A small image captioner, trained from scratch.
Data: trained on regions of photos with short descriptions (Visual Genome), 203450 training examples, 33.2 epochs.
Rows from block 2 of the image encoder, named by matrix and row number. Each number is 500 + 25 x the weight over its row's rms, rounded and kept within 0 to 999. All counts start at 0. Numbers have three digits each. After the name is the row's rms in percent of the matrix's.
# fc1: squeeze-excite reduce (encoder.blocks.2.se.fc1.weight, 8x48), inputs 0-47
fc1.0 088:541463520477471518512522547509467523494467514512469522494490528506544506505506488499466490515485501486543466519481435494515549485474471496507505
fc1.1 097:499502495511529469510519488504533480493493493477489514504506486479481497511488476485518493467547495483495514524474490516484515518524499384539475
fc1.2 114:497482482465481488516495540554525529481536496498498549511531510551458543503490470499496516511495501504520477493514498496488462512508516460479557
fc1.3 112:494507500511582497559472501523466509488465494501504495483482496514500513480507540499502495522498500507481518508508502504520529512445491576474489
fc1.4 096:497463502488499512482531465507528522520512543521452525478502516501541535492510490505511482543503496528464493498537528522489491518498501576490465
fc1.5 070:479514500515495502466528506483529504507497521433527512512515482555468497478506509538465511507542476486476514518512487538524536473487550518484526
fc1.6 114:469524467532503501515499560486469508511490486539529459516523511465534484455537512504485531529478506523538499485523528517529499512485519504477534
fc1.7 101:453487511527476489508490516516491511527549517538510485500517511562517466507532537517512506496446532522522518490507491483502570495502506501519478