config = dict(
    model='image captioner',
    dataset='regions of photos with short descriptions (Visual Genome)',
    train_examples=203450,
    image_size=48,
    crop_scale_min=0.5,
    horizontal_flip=True,
    translate=0.06,
    tokenizer='char',
    vocab_size=61,
    encoder_arch='efficientnet',
    encoder_norm='batchnorm',
    encoder_activation='silu',
    encoder_channel_attention='se',
    encoder_depths=[4, 4, 4],
    encoder_kernel_size=3,
    encoder_stem='deep',
    encoder_expansion=3,
    encoder_widths=[16, 24, 48],
    fusion='prefix',
    label_smoothing=0.1,
    decoder_width=192,
    decoder_layers=6,
    decoder_norm='layernorm',
    decoder_norm_position='sandwich',
    decoder_activation='gelu',
    decoder_mlp_ratio=4,
    decoder_head_dim=16,
    decoder_fused_qkv=True,
    decoder_bias='qkv',
    decoder_qk_norm=False,
    decoder_parallel_block=False,
    decoder_inner_norm=False,
    decoder_drop_path=0.15,
    decoder_positions='learned',
    decoder_prefix_bidirectional=False,
    decoder_connector='mlp',
    decoder_tie_embeddings=False,
    init='trunc_normal_002',
    residual_init='none',
    optimizer='soap',
    beta2=0.99,
    lr=0.0021,
    beta1=0.95,
    shampoo_beta=0.95,
    eps=1e-08,
    precondition_frequency=50,
    max_precond_dim=1024,
    one_sided=False,
    adamw_lr_other_params=0.00097,
    grad_clip=3.0,
    steps=17600,
    batch_size=384,
    epochs=33.2,
    lr_schedule='wsd',
    decay_fraction=0.2,
    final_lr_fraction=0,
    warmup_steps=1760,
    weight_decay=0.1,
    adamw_weight_decay_other_params=0,
)
Rows from block 3 of the text decoder, named by matrix and row number. Rows with one number belong to one neuron. Each number is 128 + 24 x the weight over its row's rms, rounded and kept within 0 to 255. All counts start at 0. Numbers have three digits each. After the name is the row's rms in percent of the matrix's.
# fc1: MLP up (decoder.blocks.3.mlp.fc1.weight, 768x192), inputs 96-191
# fc2: MLP down (decoder.blocks.3.mlp.fc2.weight, 192x768, transposed), outputs 96-191
fc1.574 096:112159162096179168137100170117074158108154110152119125120110107137115143166130140137150127113111151152129171179129122129136138108131137108150152125128167154115140118097156150153142150122146147152138143194091116115118111103135107162115104136155121126110146148146119164189149114079144090145
fc1.575 101:158112128143183132144137083124122120171136115169099113160112181111125108130185151153155125116104127151116123085151139130168099132136134141121134152128133128147126139115114098139124159069164144108102086149142121098133163085134080108136150182160152114115141115163107171089102170125122123157
fc1.576 099:155148196129127135110096147147124157096148159144112171098124111135105148080112158131127173106108112164118111136117151134119186115059155135129121146112104070133136134120151101117145154132125120116144102127120110147118108136144129114151139124141115101135124116116123083123165102122150118159
fc1.577 101:146178141119100107112122159108148162125095130137156143151127120109089117133157147129114143125156144104151151134110126110097111129131168132124144156112124173130127119126188140138153130116081161144094122111129104147122111095153130161163175106139109123166081143108131096168126101126186163107
fc1.578 097:126161098171158150150115113138061126129149152085186121126135148160155118115187132156130165110166095101139134148137175157148180141136132109139112135139137126134114122154129150133120131117148106147104171110104122065180141118141133118132111153093122115129152145146094129152111143142093168106
fc1.579 108:129177143143115116145154191127096095079125142133110158100140169108109136154118116159156159148146151131145114118167128151103149071119143147135128093134133180166128157145152136148165088109081100155115128125103114156050168127145155100117141120115121129153120156093131111129168170099126183148
fc1.580 107:131103111136150123146158149128136152116111158142132125135157155132107131140135129146177106121109113153115151090154144133096152116137142116168176159118161147129084158193131145165118141104152134134137153133116148134096159130135154119114073134143104157178103130144103149144143144092106116141
fc1.581 097:144148150144127134117095145164147107124128139126148091086142138108121133090127123112149147193116112116136138153100121117115168147141153170169172195141143170153114120170138073134127141125136134136118122178133139173118137112156139109141158156128110120109107083097103127121139137140119112086
fc1.582 102:127170144118149158121131135125150148137140164139085116118077118100127090137136128151137144158097150162114132108162118142101156079114115130170148125142116072131146153088178113119096127114111120158124151149136125168142121113146120127123116143100075135129148108122118133141119116137150054093
fc1.583 103:110112145106135143121129192090090113134135102114098123107140144132095104137072117109122156155178177112129179141153143122104136141166151136136095132150125092100167155129122085134139103150131104176148144131120132158107165137133143098176156138129155138121123114118128141122141124167139156084
fc1.584 096:114135110154074128161134102208134130145115119155125139155105137121121139128119131140159097126108144123128122177150121105114168166141133169139116108117111121170132117148129167162126085158147111169112132164106146141113126093119090120187147140136116120137139116155126132166110134129139114119
fc1.585 096:192130109134127141114177158131112118133150116158137186092133137156141132106122097117134146153082094151163152136138158145144077127123137138084102139138143120118114094083117134133130129125145165157088080150135100167151120090095104168140152161101155141114126134142154122142145072126140157118
fc1.586 105:108096161160172151138131119136128167140105106147121148152122153119099173107144146125113126132113152104172119137132150120141152079138130140122095135136128153146123143123130153099124136147152153144181098118113086111180139124130128125116132135143079167171115082137162121138164077165156126107
fc1.587 101:133168151161120088144170126148130119140100158135141156124107143069120124138110175115154125135138124163123120182151091114146098136123134140115131153135102103117155156155148158125154141147143173093156097190132158146124119103156129122161138163111100147152118097140167115147100129085110143109
fc1.588 098:144078152162158149138159186135154136105122147158103178146106128117103129065159141127140123144115154153129154186082142137128185093126177138116147128176108132168177123102148161122125153116115140178115137117156215148136135124137154132111133115118149135169086165135133124151088122174127125126
fc1.589 098:180180120115169133155147130138143103121164129135142140109144158112115070090127108087174107150148109155166104122090129137128150087144103110099134129109119115132107120171132151142101098110120143104091169158112118155162135149100109116155131148096111158141109146141120111162138120118117111137
fc1.590 119:162129126108116144139126118139116153143115117191149149115136102163140143123141136138136120155148193106141133173145127131153115154191186131115152166110146090155118146124146133104149177133166142117158138139088105140142150109174133120127143142144129086178164103158193150131127104161140108177
fc1.591 105:132147158127139086106128167115084144166150128118118121167120141101107105150080146108148135120127098161104120168113151158152118112163109124139138149120152119114140144135160128153138154094106066098088144159130153135143166122123157152131070110161138156124186119121124154151111140157125148111
fc1.592 105:138137128150156150134164135155172156128105126125165148112128161130177141124147154170151109115089125087135118158117141102091156141169147133125130131128139116100093098164154156145129111102177171124133148115131118187083118145113135090129099143117099121069138189134129137156131145134125172140
fc1.593 091:145137125157146137151130129141151120142142145116129140147149107105158144103106140106146140104111082147177067116146153101122115156139106142112154171151096146148105121136124106138123125106176169160109154114086155156101190167114144125080152133112159126119111126161172138147134134158162121103
fc1.594 100:150115136119166148139133092133120118130110150117157150096121152165093127134106184150140108125149151120107112122153098120139142122130088099122164159126167104151157151119140155119135114170157149141161113144081122160119179144112103144123150124116130170120124171122159151131134147140137124160
fc1.595 100:133117138131155135144162135128121142159167112121143191178098127113153113106135126151159159134101144098123084144153135136163119105146108118115135158113119136124104131166115172164166133104095123143098098124124118136098094143142140133114139141121111157173125145140090126133141125119150117111
fc1.596 094:136107125127134135071118095155076104119159069117120133112163146121153123125118164118157132115131118130163108144131118134125155112102152158168154139153116139121120094135093107143092132106163104146129128141148143099123111153163123081146120115122111112149139129161165172094201134160108083124
fc1.597 100:151148125122153088191115104160123195124132155116137165131146131106123153152180113118095159125152138151170175116118144143153128122111118121148135164127142162123138138150179158132092149128137115145120128178118124149140161128127150159127134129143154120120117132155153170119176170142135139140
fc1.598 104:137113095106160141188161101132148138146153114150109162124100109146106129115100134112105119163156090070126133117101123134166124121149115040116129119179141102117140189131116133172147128097118098189124142104152125111111121142118165129112120087145145139120131137119109138131092098111158155124
fc1.599 089:154154156174138133130174119133128132128114121144119090140129131100153138112122113186188117122144098138136138171182152132145135110113140122140158136103160172144114108120110139164096111115142135143088145104151135150161132131127099145112126176120124122132079096104131161137119114147146131149
fc1.600 100:156123125144162110126158112092144103103153136156140121142148097167123118169121120123095119150145113125119127082099118123162145099141113128131103133131121095090160092121171100149142165121137146102165151106127115141126064138162186134163132138117133101146100142137146128130116163120140159147
fc1.601 093:120160120098148123122118119142125161153112140127151123193085122160150163108142131126120166169121080058103131122116162140102116136116156130138102180141109134093104107144124148130116129102127128139139166127093139130106166120137093098119127146181131149123114185121150166127150184145122136130
fc1.602 095:129112121082134150152131139118146125144135129099087156095163137164093117122116167158142090189187146135157148148139090114128155170114131122121152132129157126128134153076137125138119150157142148163141151136144107178128177134129123189126136154175144102180131155111129077181106120098111128132
fc1.603 108:116118107127119145167110128110105127132130125133156110103172103171122091119157139154101169136156140092192085125162145158123106121147106115120112155137093095132136142168198098129092145133103158100137168143121147128157129106081157130143102116150122143131136093130131147137099110105112154110
fc1.604 101:124145139125081091129112150155136111127114116165097143118115137142133140103138164169110098143104142203142136164163130102121133125122170118128131119102165114121130129165122108145089105084172123158128078133138080111143142134118103116109131140110128119140143135157171125174157100166106096148
fc1.605 094:105142116081114182114116124156148124148126158109113132107125158091140116167140171101128127125133147123125131150127146157147152151132113119096159183128166149149146137163109151183132116138136150137141121090082133083159123130136152136135124114094098135111118113119125135155105117089157107121
fc1.606 100:095141122127102124076142143123133128132119139145152107152149131189170145139147126123123113164118104144103170145107135138129086128140139140130133194168151128136113110119103161116119157137074141147135131141133119125164210105146146098087107119131130151173096136104154158160153127115110104142
fc1.607 100:098107125101057100096098126135136114183110192158145106103178144138127119157128133154121148134127146129070106156116181152162109069131135125155138146084154082136122132121122122114147101146098092152135119148148131116139135144128138162170080101118100123145121098122135105098133131141155161157
fc1.608 104:101170085134110147163129136132184148152093150100134146146139138128131155110136143137123157169156148131133122111164148108137170144126115119178110148109157134115152106140109113141172157165145124169140171182115153126112111143117157110130112144159125087150091140125162126106093177116123138158
fc1.609 098:128125122105144119116108118139139134152152153132148091110165134144119059129110106166115139093105121154120123174112141133135146137122101164100096145166149127149147146143155123116113126148107143144121129161127176164151101128157164112090124152124147160127156090133108123157110109166121140114
fc1.610 100:125116142152118160119167181117133130120120104122143136138135158134106125114107118129118145147130165134185153134124109124126093108161142135108148155124116139148151171115111123156165130117129139121126129146131167173123112126130140162125050119096132135092132136124126119188151125141165119069
fc1.611 097:178101161116112140106136113129118149144161128146121159151105155127122156115169184138138088135130124114132140149137109165127115128140151127091174118123123164144139123153128189117138077148142099136145122146155170135133125102137152183135103139111133095157133112128128144112114081069155108132
fc1.612 106:161132164141098129116090153085138105110129154097103124105113125111118094138141176109100162126123168113163125102157180116156113140114158084174106134092121109128148140152088124114086151144118144117163122128170137103137150139121099128146154109065160151160141106154123152120116128150135075069
fc1.613 106:143105161151155111155117102191127155152094173134142130180092132102164116143139129122129134156119103160166150132112130112125140125128129165129118107155166134091123173123184126120125129125109127092149116122162171136113208126122087141075130165115136137091087144142108123164133115147133125147
fc1.614 103:146138091123131137159131163169110121111167152161111125102135140164091125099103139125126148148117153118136180109119136174137126115115158118143133083106146165112136121149160140205099118127120092142153140159142164122103108147138097110127111159111141139151114152136153135156161100126120144140
fc1.615 104:125139122149136160146132107129143101180166179104140147169109161146148093091136163150140111133171130140173125089103128139192128134153105193161130123129113101148115112122155156158135122123119109187150146111151133121140091138146116149168147120105129122166135159134123142136154150122137140141
fc1.616 098:178138123123110112136102152126134080130150109206129183125150059134136091141086154119151102108118099132152131108142124106130087159134152140099144135095129120116140162125113124134089106122157135111107133153118150116132146149119120146154128088164127154123157139144156122128150135150208138114
fc1.617 095:138126133147121096134138183146110148145137193118151130149126122173154123117149127165127147138106119152160126148149122139111104130146134085097138122130067130185125149128142103140122096092146133155152135107160087184098158163127093146136163158128126120131103151145141129140085157146122125161
fc1.618 102:124142111161101114171183157115136076136090116132091152128140100120092136136156121158124159135127126151158114152135108167121140124131126166125113123159170145130118144135118148143109134146120114108098128144140163143156112138113112173132163087142138107136141095132118138158166096159166185110
fc1.619 097:127121108149123134159128128106145149161143170130146116156144115130172150125153107144131174186125128124126121172101147108152108118150140144129129169124104126120179173122087129099101105125132118154126163146159166122167119123145106134155127097137146161116113149139156124153105129158134101104
fc1.620 100:140127145154097149147103141105135128152171143118130153104103120135076155189169109088151119135148080209082148095099129129172151128135102138164146122131096159091113138194176130105115099140098129141157145109161148133163131143156137111121117137110094108138141172126113090121157131122127125139
fc1.621 095:156090135164141144110129105106107150120149136100119135140136073114103191140091164092151137143123126109113075149091102138138130113186113139132122124119133094096096150169097165150137132122122101126082155150146126155162100107130087125139178125154126111155131079096107081122152097128133137124
fc1.622 097:104145162120086131124089128139141110128134191157117122122135151138140066115110153134150186158133124129171106098152130115115152119161137129126138159134159143119105122088145165123159121128132137122133138130119133140151109161161195106122117151158124133142131117125144161136159167114100078161
fc1.623 099:146139099141116115121134133118118123178151128153115091151118078079129128163150143177122107147127104108124113134169097148115152165131166112127101125133128119174124165114158118152149120157120086113085152115084152107127159090095152138165124085143115144141114106106149140112149107149159155173
fc1.624 095:149129182149128092113131124116109137144120133170164107118145129152133165122116163149140116161129134181114136155153155110158155154095102125151157157102146126141149160122160112122129106127155134118136148124165175116175118120115094088159159095128163133106109106127121140123071164144128104128
fc1.625 100:146101148132150173209146120159134148146126133099119141123102156091070136137139157119116115155152135162137131164129106128126134123138091120090129141140104121117108136112103111173135165118086139153120135143127176141141139132132098162158137091140113127144134159150108131133155159113152113127
fc1.626 098:160172133139157113107148137156115128166135101098125101102152161138091099111123133160150148127140091122120074169116157102152094160133120154117093111128146194131147095131128102131133093072136125123114133155182081137156066101191145143086131154119143122121121127130127154125092156126136124125
fc1.627 102:132127140127153154138108140123185175162133137140132044126107130168121161167107155135150098127096158143151095121118128135178119168147138128126106137143129167147118126153164148141156126125148107134111124150136141114146135109133134075115104144135174108112171097155138165137110142150141153156
fc1.628 101:147154134100143140119132164171136135114147117124130166120135136138148116165128173121155137168144106159162127127080155111096158130107082140124143112161122091138132135088122095103117122148154129182168132086135110108110093104136170128127108133097134130150140099156152127129095169135100149158
fc1.629 092:103143127113120150145107140116125197137106155118155158140167116099128144093117125113138168133120167156121150162147173196120153156166101130147121143140125134132151124083142146096155140120111132124143122105187166134139155118144116136108122136129154174174109162097151177139149182132142164132
fc1.630 101:172118121152152129163087139179117141132101129159145114137124169140181185150119169173151117129104108158148108131131123111134127123135132089136134131125103110131078123114126138128094126166130099125159076125146160118120124151124120135094160135147120162107137104141130136101131165121125107096
fc1.631 093:167086117137126177143121138102143117112141079135142126125130134094099115131163149179152125135150130133143148135132150116108130137149171103088090145139163108137115109147159130118135152114156121125117105118108141138112118084102131120095138125167122123151167155136115150139118159134131140132
fc1.632 095:104095120098133139143113126180120085122189143127113168146118144106137148148158127157120132122157101116087131135122151105096078109176140118176142153129123160148151105140130132121114108111151122127150153144127142148149098135122153105157161096137140146148114138107175177125099103129146151117
fc1.633 101:133158133161106112121088150132109134097149159148110132125091112140125151093134124139126125117122134092167142080134158124124091126114121116108094136133142154142148173103153139104084135160155124162099167177157088165113161115142080121123137123110089095106097105084152092138141117111141083119
fc1.634 100:138159114163139152162115119161133170178146134120127172125126157076165111123157137077152126126138157088160124153109125133109150118140127162099112144124143123132144148127120141137073129120142175175150151159164070126074117139129112132126155192100125152149117158153139115144134132096138109182
fc1.635 100:193131135117192151106104144104117139138149144133179100237130113148141109134115138135131097160153095118160129128171127089142140186148098155128100120169161121100129130107125102144130149130147115130091097141129166130123101109126159141135109134139139113102118126121094126143168095116123126081
fc1.636 103:142146153122113132093156147139130129086120191192130122143156127116141129111174160107145112103132139131095132135109139132095124114142144160139174105129165145121123139112144141172090097114115135103149150119149114154119134134180118094152138143150101113130205108138135167153155162154127125167
fc1.637 098:099167134146108121140149101121101152173120121160149091124115148134138130113104133176127148113170149164154151138161137158118166116121134163127150112164189179100137112090110127156113092122121150142158152148101124141152185122153137131125156095145127142158143117131135182150121080126103151137
fc1.638 096:100163141130091151142122153125143118143147106170117117119108106131110138088154136144196103138121123112111094102143123079123166112078129089139122117118144166150077156086143123134100130171155163126176160138117115155104167149168095152139159113133138138145103130113105181117103160111141110118
fc2.574 095:140141144142123151110153085108146126136144140172121118133099094096156134124123133075146140121146175100144115104154107142143121148125136150115133155061133200135104121147137119149104145102146119074121084132141083171147131084153112164135127097142159105154165117140160108139130121166173114148
fc2.575 098:126126130105084151181103146095121148116156107127131128162090109092088138130130128090127126143153141132094138119151097097082104137152133113158128102140131156093136138131119141112150121152126138129119200120113126158115136139143118144151149158129119117119083075104137129102118138153117066154
fc2.576 105:138104127123100175129122098116143158114105100116089116162172126097103115145124148109161105145177146147123134130106179139136122139153139138141150105123114113112090094152098145115134155113136105157117135167122145115150124150166138101155107140143148075112149142132092066140151142163119125163
fc2.577 096:118143119140103130115122131118137110142102172142125093082101204139123096144159107134096108123150126090145072123101141133147109127131113113179128122166098124139135143137087133131084079132123120121124136141168122140094097133138156119126120156160116169095120116136083112107120113164147151114
fc2.578 095:148171074162163113165109138155138138123127134140170174123137147151149150152114062132139154109148123172121179120164118134128169115112120123139138111134061162129126126148154134125104124197135123145125138106149125128118110156116135108138124121147148121141120136097079125107104167110125123161
fc2.579 108:146116090133137110120115141119092090120156138141170125080091137142153137118144173117102119111090162120105137145112150084132139148107131111116116105124123095134117148129123074162125178114078094140112121108100146113154088176129094154097139141122108125149115097139146146094225156125106149122
fc2.580 099:089119161099137118127126180107173125168136117111189120116137153116131137122115099145150123145148119158089147176064116082156126106157098139098132105135141181114159131067152119110105162177126134109148150142117140123096117130132095126159162176157169159111163144138120158101094175116112112137
fc2.581 103:104139163108130133092127118084118161161147124091117106147133121132156134172129117139116128116106125104163116121128154150173141139117141102129148148101123128129148082130142115154140128133186157130139097129160106148136087114063131147152127116134102105088130155123160136083108105129149142141
fc2.582 108:154147141140121134127129123077115119091139190160099083153135148159083090147137177115109104098113143129133127120154124123156143090141141119138098110126165132126079134137106121146111093149120109111103149139098116117132144124104168142102166126141158139149111095161163173116114196120148137114
fc2.583 104:121123154144114150100107141049137150113112136133104151127114139090111155141144130111131110134142155138141115147117157088124127128136133186176111092131152161156124131134122081123124110135147117158143090164109105082142110133140151160138125110140106129088136110121170112116101117106179168156
fc2.584 102:121170093122148168123093101130158127078117106102115148079109120158142116128144135106161126122125154139112088123129096100132119089135125102120144131142180169090102110123130146145128149124151175138125111162082121148108119126119079106107112135161109169117127116114161141157125162096124173095
fc2.585 093:110121085090175165142156143114114102086167122141103138148172120141162159152146101151098130134130105144136117104120139124144125125162131177127162116127117147134139124177123116153100202136070121088154139124148140053136145093107144145139142091143145114082112154078117143161115146107102118126
fc2.586 112:093081096087135188128153131148111130088102083157131130108108110114146117096127113109101136167141117130114128114142137126122109119149130148102100086127129157115111150088148137119116129080104153149173138090093111170186136113144110108098096117119142103161106110137132098113137109124081161115
fc2.587 104:110149067124133158116127130087156116105127103146133153154160120118100123135098142137142075103119130169142106163166146146116097134169111122111161103140143129110137078148103127151119111109117114182118110106162119117150092125147143120107156217137155127135126135103163115128136127146137165123
fc2.588 095:149142143107096116116116117107150116104135126129154163198149120160160116137154087114154137127119133120133116116104158134163099113089140140170119141164136153128102108118142143191152128100139105160120185118115141116136126121093133084146098162131145137099159117098137162138142144127109153151
fc2.589 096:139112078111104099133127116129159177129123138107140181161130103135106151122113142121163095072111124119123141187118107117129149129161171118148102153092127136100128147150149090125104097141140099141119110141127137094135133102147105128096139154165117133131102137137127137162099107100164141122
fc2.590 136:168110127128138153194119141118124103139151145128128182107128133154111122097127084062148098143171145120076137107159147138144120086139133157099116147106137129092122144094168137160126122137110140118153097112104136106137137119134138130146146086143096088122111112118106120135062092159170085132
fc2.591 108:163157103147119137116161149139086121127210100118111135137105114124141131095121109132131116101153169178140123137101152109169094124115129127146105163121122100181118116120110122132175142101176164115161149141176109136130157097113131127150109115148102122141120168122148167135162146145150125115
fc2.592 099:144125091098123111105130093141149142138170124154108157120108103154131179134122101092163111144140134157087136188117120101124139133099198134128118166098136105184131171098148114121104104143154149158161103146101155137144131128138111116119125135095152124150147117130141152142123112152145152154
fc2.593 105:136124147111126096100105167095112162151122146164142150148128119106129117144137143104152108115108118103079133133122089101121181151103089140131140111074128095117145158107094086133125127154124111105141185147104104093134130151146112138169138090131136131165160151132099136156134098149152129140
fc2.594 102:121083133145098163075128129137123157174137149129149128103134108116131149104124133164144137134126111151146116065072119142143086119125130151160088103129157143150118114128165141169152102135078109142119149080148165135157119165143159144142117108133124144126134110173112126112156160103122074145
fc2.595 104:101166104098167155135142135150181100146105127084123084152125092188106145140156129085096104155156110142094129143129124136126107154142086145152140146119111112105096121145157115124139169157167098107145150124120137088136121160095148120153113112134147164119096120126118130129119158133144146134
fc2.596 092:138104158121136140129103141133159132180113088134085096157111136121141141160115125150126099168109172086122144109111138136100099136153116115158144109120121104112171105100120146167122124145132177117140093081125094111101128143122112108101137180157155108101118109096147109156065096159108171161
fc2.597 107:175105168181099151097168109157137127127106149157155092106147102127129120137144125153173120110135155126119142123128135142149111154160092127112115127112118121109131151125105137123137140108172133181151124114081142154128129158161130114102130118101167172103105114141127154138126145086114060129
fc2.598 103:089094104147124156136175097135122140146147140090098083128114145111137122129125120079117138067123156121151133164146129118165146118125164156114114139111131099108146140127099101148141136145094105156136143135123146095158118126119154114124119136144141060128131097141133146132107124078132155119
fc2.599 095:143156143187133087150110140108145129126159155165122123079128119098142103129118165132143124132114143160093175104113054170118136098171137136130149113141122100128127111158122124123120147121086095090147151166144113102095119100107110130140163132141139151122130142129107102144105109168132146119
fc2.600 105:111097132134136103161119139117155111113090145141093143130117153150154134144121119157145170121095114123113156134107124153140144101113115150176133130151126133135124139107171122117154104079129133100099095133110107121114130138141119178121150170109177141098103111142128094130100183126139128115
fc2.601 105:093100120111130118162171136131123183112147125079107111111151105128073112200093141137140107145140171138131150134156122145152123093087130169126130085056168122134144109105100095113079129123140150098148107132138133129165115136109128146155108120116123118133132117083126144143137120100160164147
fc2.602 088:142127106132127127131135182113114142138143104151088144125135140144149132114127126164119162147079148103114084122155149153088114093132147128129117114133125189115160156145155136118121096145138117123183138138130119107117172117138133128130110142095125132153150095102146108142136108102162109131
fc2.603 103:130168122148136108149109140131166184188122145153146141131140090115168129125103184125109105125129118141096080132143091111100135133094139157128126145122152125093145120181147143130089088136120131093119120142123132137136169151120110098165157120099164136126136117160096136133135133127136122152
fc2.604 100:083100120130165140100139123118139184161111108135132097143159114142150141097148118096121169153118125115139081158143131146123177121157081133107096093142167148095142129146137144138080115098131107139134113103178147120197161097113123101119117161119139125111145112114076091145160097093138147122
fc2.605 100:156149102162116118116109117115146168132120095109137179144173116118133131130115140137150116195143132097146140130092155125092126179139124109093128173148175157164124166134104144115105113108112144130151125136106113139116104157140095111130142106148092155081138105106153090118164122068163112127
fc2.606 104:136127134158137108110127149139145148145101132095136112155146177087134117103122113096151168098129105137138100126121127128129122119086107112116149150140112145172119099130154194127144118115113145121156125162144092162156129111143121123119096165106145085105122101150122089122107166122152087135
fc2.607 101:106095140151143081093176122139159152122160125123153187161104136110103172130112111127164115125105144098222158123127107121145169104127107102097116160124133094114089098164140084115143147156115176098119108093130067150107112122083106153141140122134136126118082133106128158113135128093128108156
fc2.608 108:146158121104121099120106122106128133147162137073151148109181128125103135144187134119128146161133093161131098155133127089139154141152151124149160121152172103118151134106117121160119145128146081123094141131103128133145129093138090142084151160183133141164088138124090135106133130132111102125
fc2.609 091:116142111128103096103155115137088124072163132132137119163128092130150102126144102146137169126125082150153123175133141127088147170123163157105125129114128118146124113133142137153166100101139145134108135122102094133112140106108137095108148158166144156168135178122114133153102105130144121107
fc2.610 098:168146122152122093107135105133098158141097148142188118130150106117148148161118130132132141156102133168070116136110127105147097110146132138171183098121137162134092155164122128090108114106103154117113096122110131149142137127118131127132137181086138117107119143140137164105147124115094100196
fc2.611 100:112114114125173133119156133157113165143124102142118133112131098096149164153114124129163120101157047097124121128120120082129184136142151104133125116135127101117135162133140143090130143129134096067105134147135098144120106143145104125125139149143120144132108159146145106067089131109145137135
fc2.612 096:127085188145138109123087128123115123162112126131150155102163109170106114137068137142139135143088148111120132181153127149104147084105127108077124139107134145085132078134142164153136156111120149138122111118174134134110157154128157143117121184148121124156143110123136137153179117139111165154
fc2.613 104:094123096111094140075177157083127131094146111119161125115115130121105119154143120094117142133108128168131081129119146083133143144102130129156147153126171085112163127097120125162114134163074133130119125184128130147109153144105107126134147111155107134107171137092134103112119146117152104145
fc2.614 104:118113112099123123125154164126161092144119081113110093076100180114117129123166112165131144118143122109097101127113149115097129148161164147136123183127125096111120118109157130149150113146128116084167130097170089102108093141095113131137174114089117148099156133114139105124097153102180106156
fc2.615 099:118156101155156131148149149130121135120130121129129144158134136164106119120095165143140163135145101113125119105122102127106105156176077141101170130109094138091168119109161146090143158127133137066098128111131115142150131147130184136152138144167093106160105151092119139156156106178084142156
fc2.616 097:095162100099119163083159106089152107113134130129136161165131128094121176104119150113165148175094128121135119141159109159118111151130080109119136146150164156105143110162121146136135136149129138140083131128103135147114084149102154111098105124119110143103099104175119076075118116150109126186
fc2.617 097:106170106140145119138134144132120097130142128150121128176129085128145145132145108154122121137160101152114110127103159124148123202108137153116144136100156120116135125093104127153087161108081102086151085124109123079152098147136128132152146151135104135117121151154100136056129096155173138111
fc2.618 100:064119145093156160125167138111117137186094153120158148073091137145143128151108170095124126133141115154152134145107095113113155114132125111076128109140112139173128135172137122163114161128153155126162121149087132105148104125142102104142122127185134125152126140115109096109100128122132095063
fc2.619 102:126153133155154124111133115145136135111151106119104146162165147123155138145097154183142133153094099123126116088109118144107167161087116110150133152091134101116140121127123159144091091124121145114149163128185126124086100136117145123110202159127178120142148110111127133141131119086130126170
fc2.620 099:116164098122109072124107108133129167084133103138115109144129131159158102156151149094125156136102080108118091142091139124167121085102118055085180162141104149111114099140133122180151119141146121120152141128115116168150121116119141122137141122169142141196119103122136110149127144104145103129
fc2.621 096:118128153096132119151117069125140125098135102167139139133122156147072114141114128135159156152157133094114072135159132140117108155087172123122140125109108146118162163157097138125114136159147124135140099142132086126122105104133173164107101142150159126122141116118172121136114176114134117114
fc2.622 111:119090128133129116090121148112124145121115161112152070170123170163144120130116129109138126106133097127130153149130155098120138102159126136083164128107092108126138118113135143137134124167122153117133138148136123109145137141104117123171131119102133177115143157095114142120138149116123143162
fc2.623 098:121147132139137099130100167137099119124172113151133143098161127094114124091119116109101145115137119104139085126184080154098131105067122165122132102172106125136166085157176121132136112109114159151129137141148153125106106103153124161128133068113141123098166091114147110140108128100184147154
fc2.624 101:149178122199131085137186156116125160152138111145147121148113106137123160071164117082106122146124142131115159128106128101135157101130156153141107097152079146140111148134109114150083101157118096120152078126128145117170129150151070119145144117121144127127122122122143113083134095116095122109
fc2.625 103:148148174119124140145149125157115120105131154131160144105136114149109118079145129097094137114117109133082154121120134143122119115113165121142069106141076101176160145137118153154108128137126132109128119117088144130141114142121139128119154168145146090098147147148106126117121112100143134128
fc2.626 102:153138096137133161138112131139142148131116148136138124073103092124138124066105124091084163123133110139203117128157117107135170140101146111122120143114155122112107099164136106108123144104125074152128091093173130133078145133164159113140195147084148116137113133144118123121148146138141127163
fc2.627 100:075139154116118128101116163123071135125147081076136153086130108114116167125133101106148116129147129131109150143162125115152155102113133124135142161080066127133119112135132083132084125096121121148110168138111179144141139136101122113142134117100088176159145151136139151174119122132125133123
fc2.628 102:104095125095141118142105124125145145105119144129147118105151143081154138117163126151133117154162141130112114128145137155146130107184131077152141165135172141123119119114102161123101131113191118127117126159104140137147109120135116134115085094111156112116133131098138138099139167095144075160
fc2.629 105:131133147107134155141106150156117142097144123120128121096105087132134121157138125131135162123107119095091093102159101136139140136118117163095117116139129167108126150117161102127138139070121118119122175100123100105061152117128151135100109119149105157118141128164131164160110090090133101071
fc2.630 099:132154157113118142119126128122125111126146093141130093103151118080118122128149107116128093115119115131167121153148135153138113117102143078143154150118131191105135152137129105125132141127117175156117084135103122107111111104136116175156118109121147124143157145106113190166117118152199120104
fc2.631 091:087123096109159129106151145128103134152117107108106134151140137119150189100149105092186117117116139087104133105148115163088117113141127134100136116123157126119091072097152107163168129080126142168087099156144123133154143136122118139144207136118175110109123119101123117145120141117071135134
fc2.632 094:151131135135117132113132158153167152144132111104137152123123108111137109131108146143118136119144178155116104159160135123143137124139066133113128104152133156122093132169136108112142140093100103124132139132158142099134154081110163142114139168102072120143136157097149112102114111111118133121
fc2.633 105:126130114123125155130142123117126113152095119141140158115113144153118150150121138109150127162137151119105191146166118114090122139143156164154147102096117106142114108143106136112146142082115142116170143143176146170140126116121145113095094136115146157139123180095135188138153161127121125126
fc2.634 099:171096101111139121098137147084139113123171075089147156113118136129184167152097127105081168134114112174112139137137109147126125170103184139161166115107127147121121133100127130091156151127138120083119133158106144135079136135113106147112113124142150108126119126141122122139132118143156111136
fc2.635 093:122084146155132099122176120116134130163131174135094113080124133148144123148117134157105127122134116146071136128134159137156114149107156141131104122099098105112155120139112177155162127123165194155167147121106147132148098123123134144145156105118155117102125165147123101164072149130083131160
fc2.636 093:146148147134184142104144113114093145141151135131130144123130139101164191141116147137140164094156119149142110138119129115176132144149082146087178124114143119149153130185151156089100094093123101096128116139138116078114118122099159076117136107121153130123104099158171131141132154130157110144
fc2.637 096:085137160121128120156125168142124111137069153176118139157170118148162101129113121129175140094166196125137149166116149125160116164105115128137190180128185162118155112133094137130126123126124139130097103149095118134142098127131139075135089103130094142155146132125083111114118079163129118119
fc2.638 098:133126160085157109104121129157110147146135144148116142123106137097105115117137108153102158147157104121132129153150130103093120200176158090139105130140090115089098146159158115148138153129145128111102142147147129137159140138135150155128110135075122111149104135162164098103079109158136151133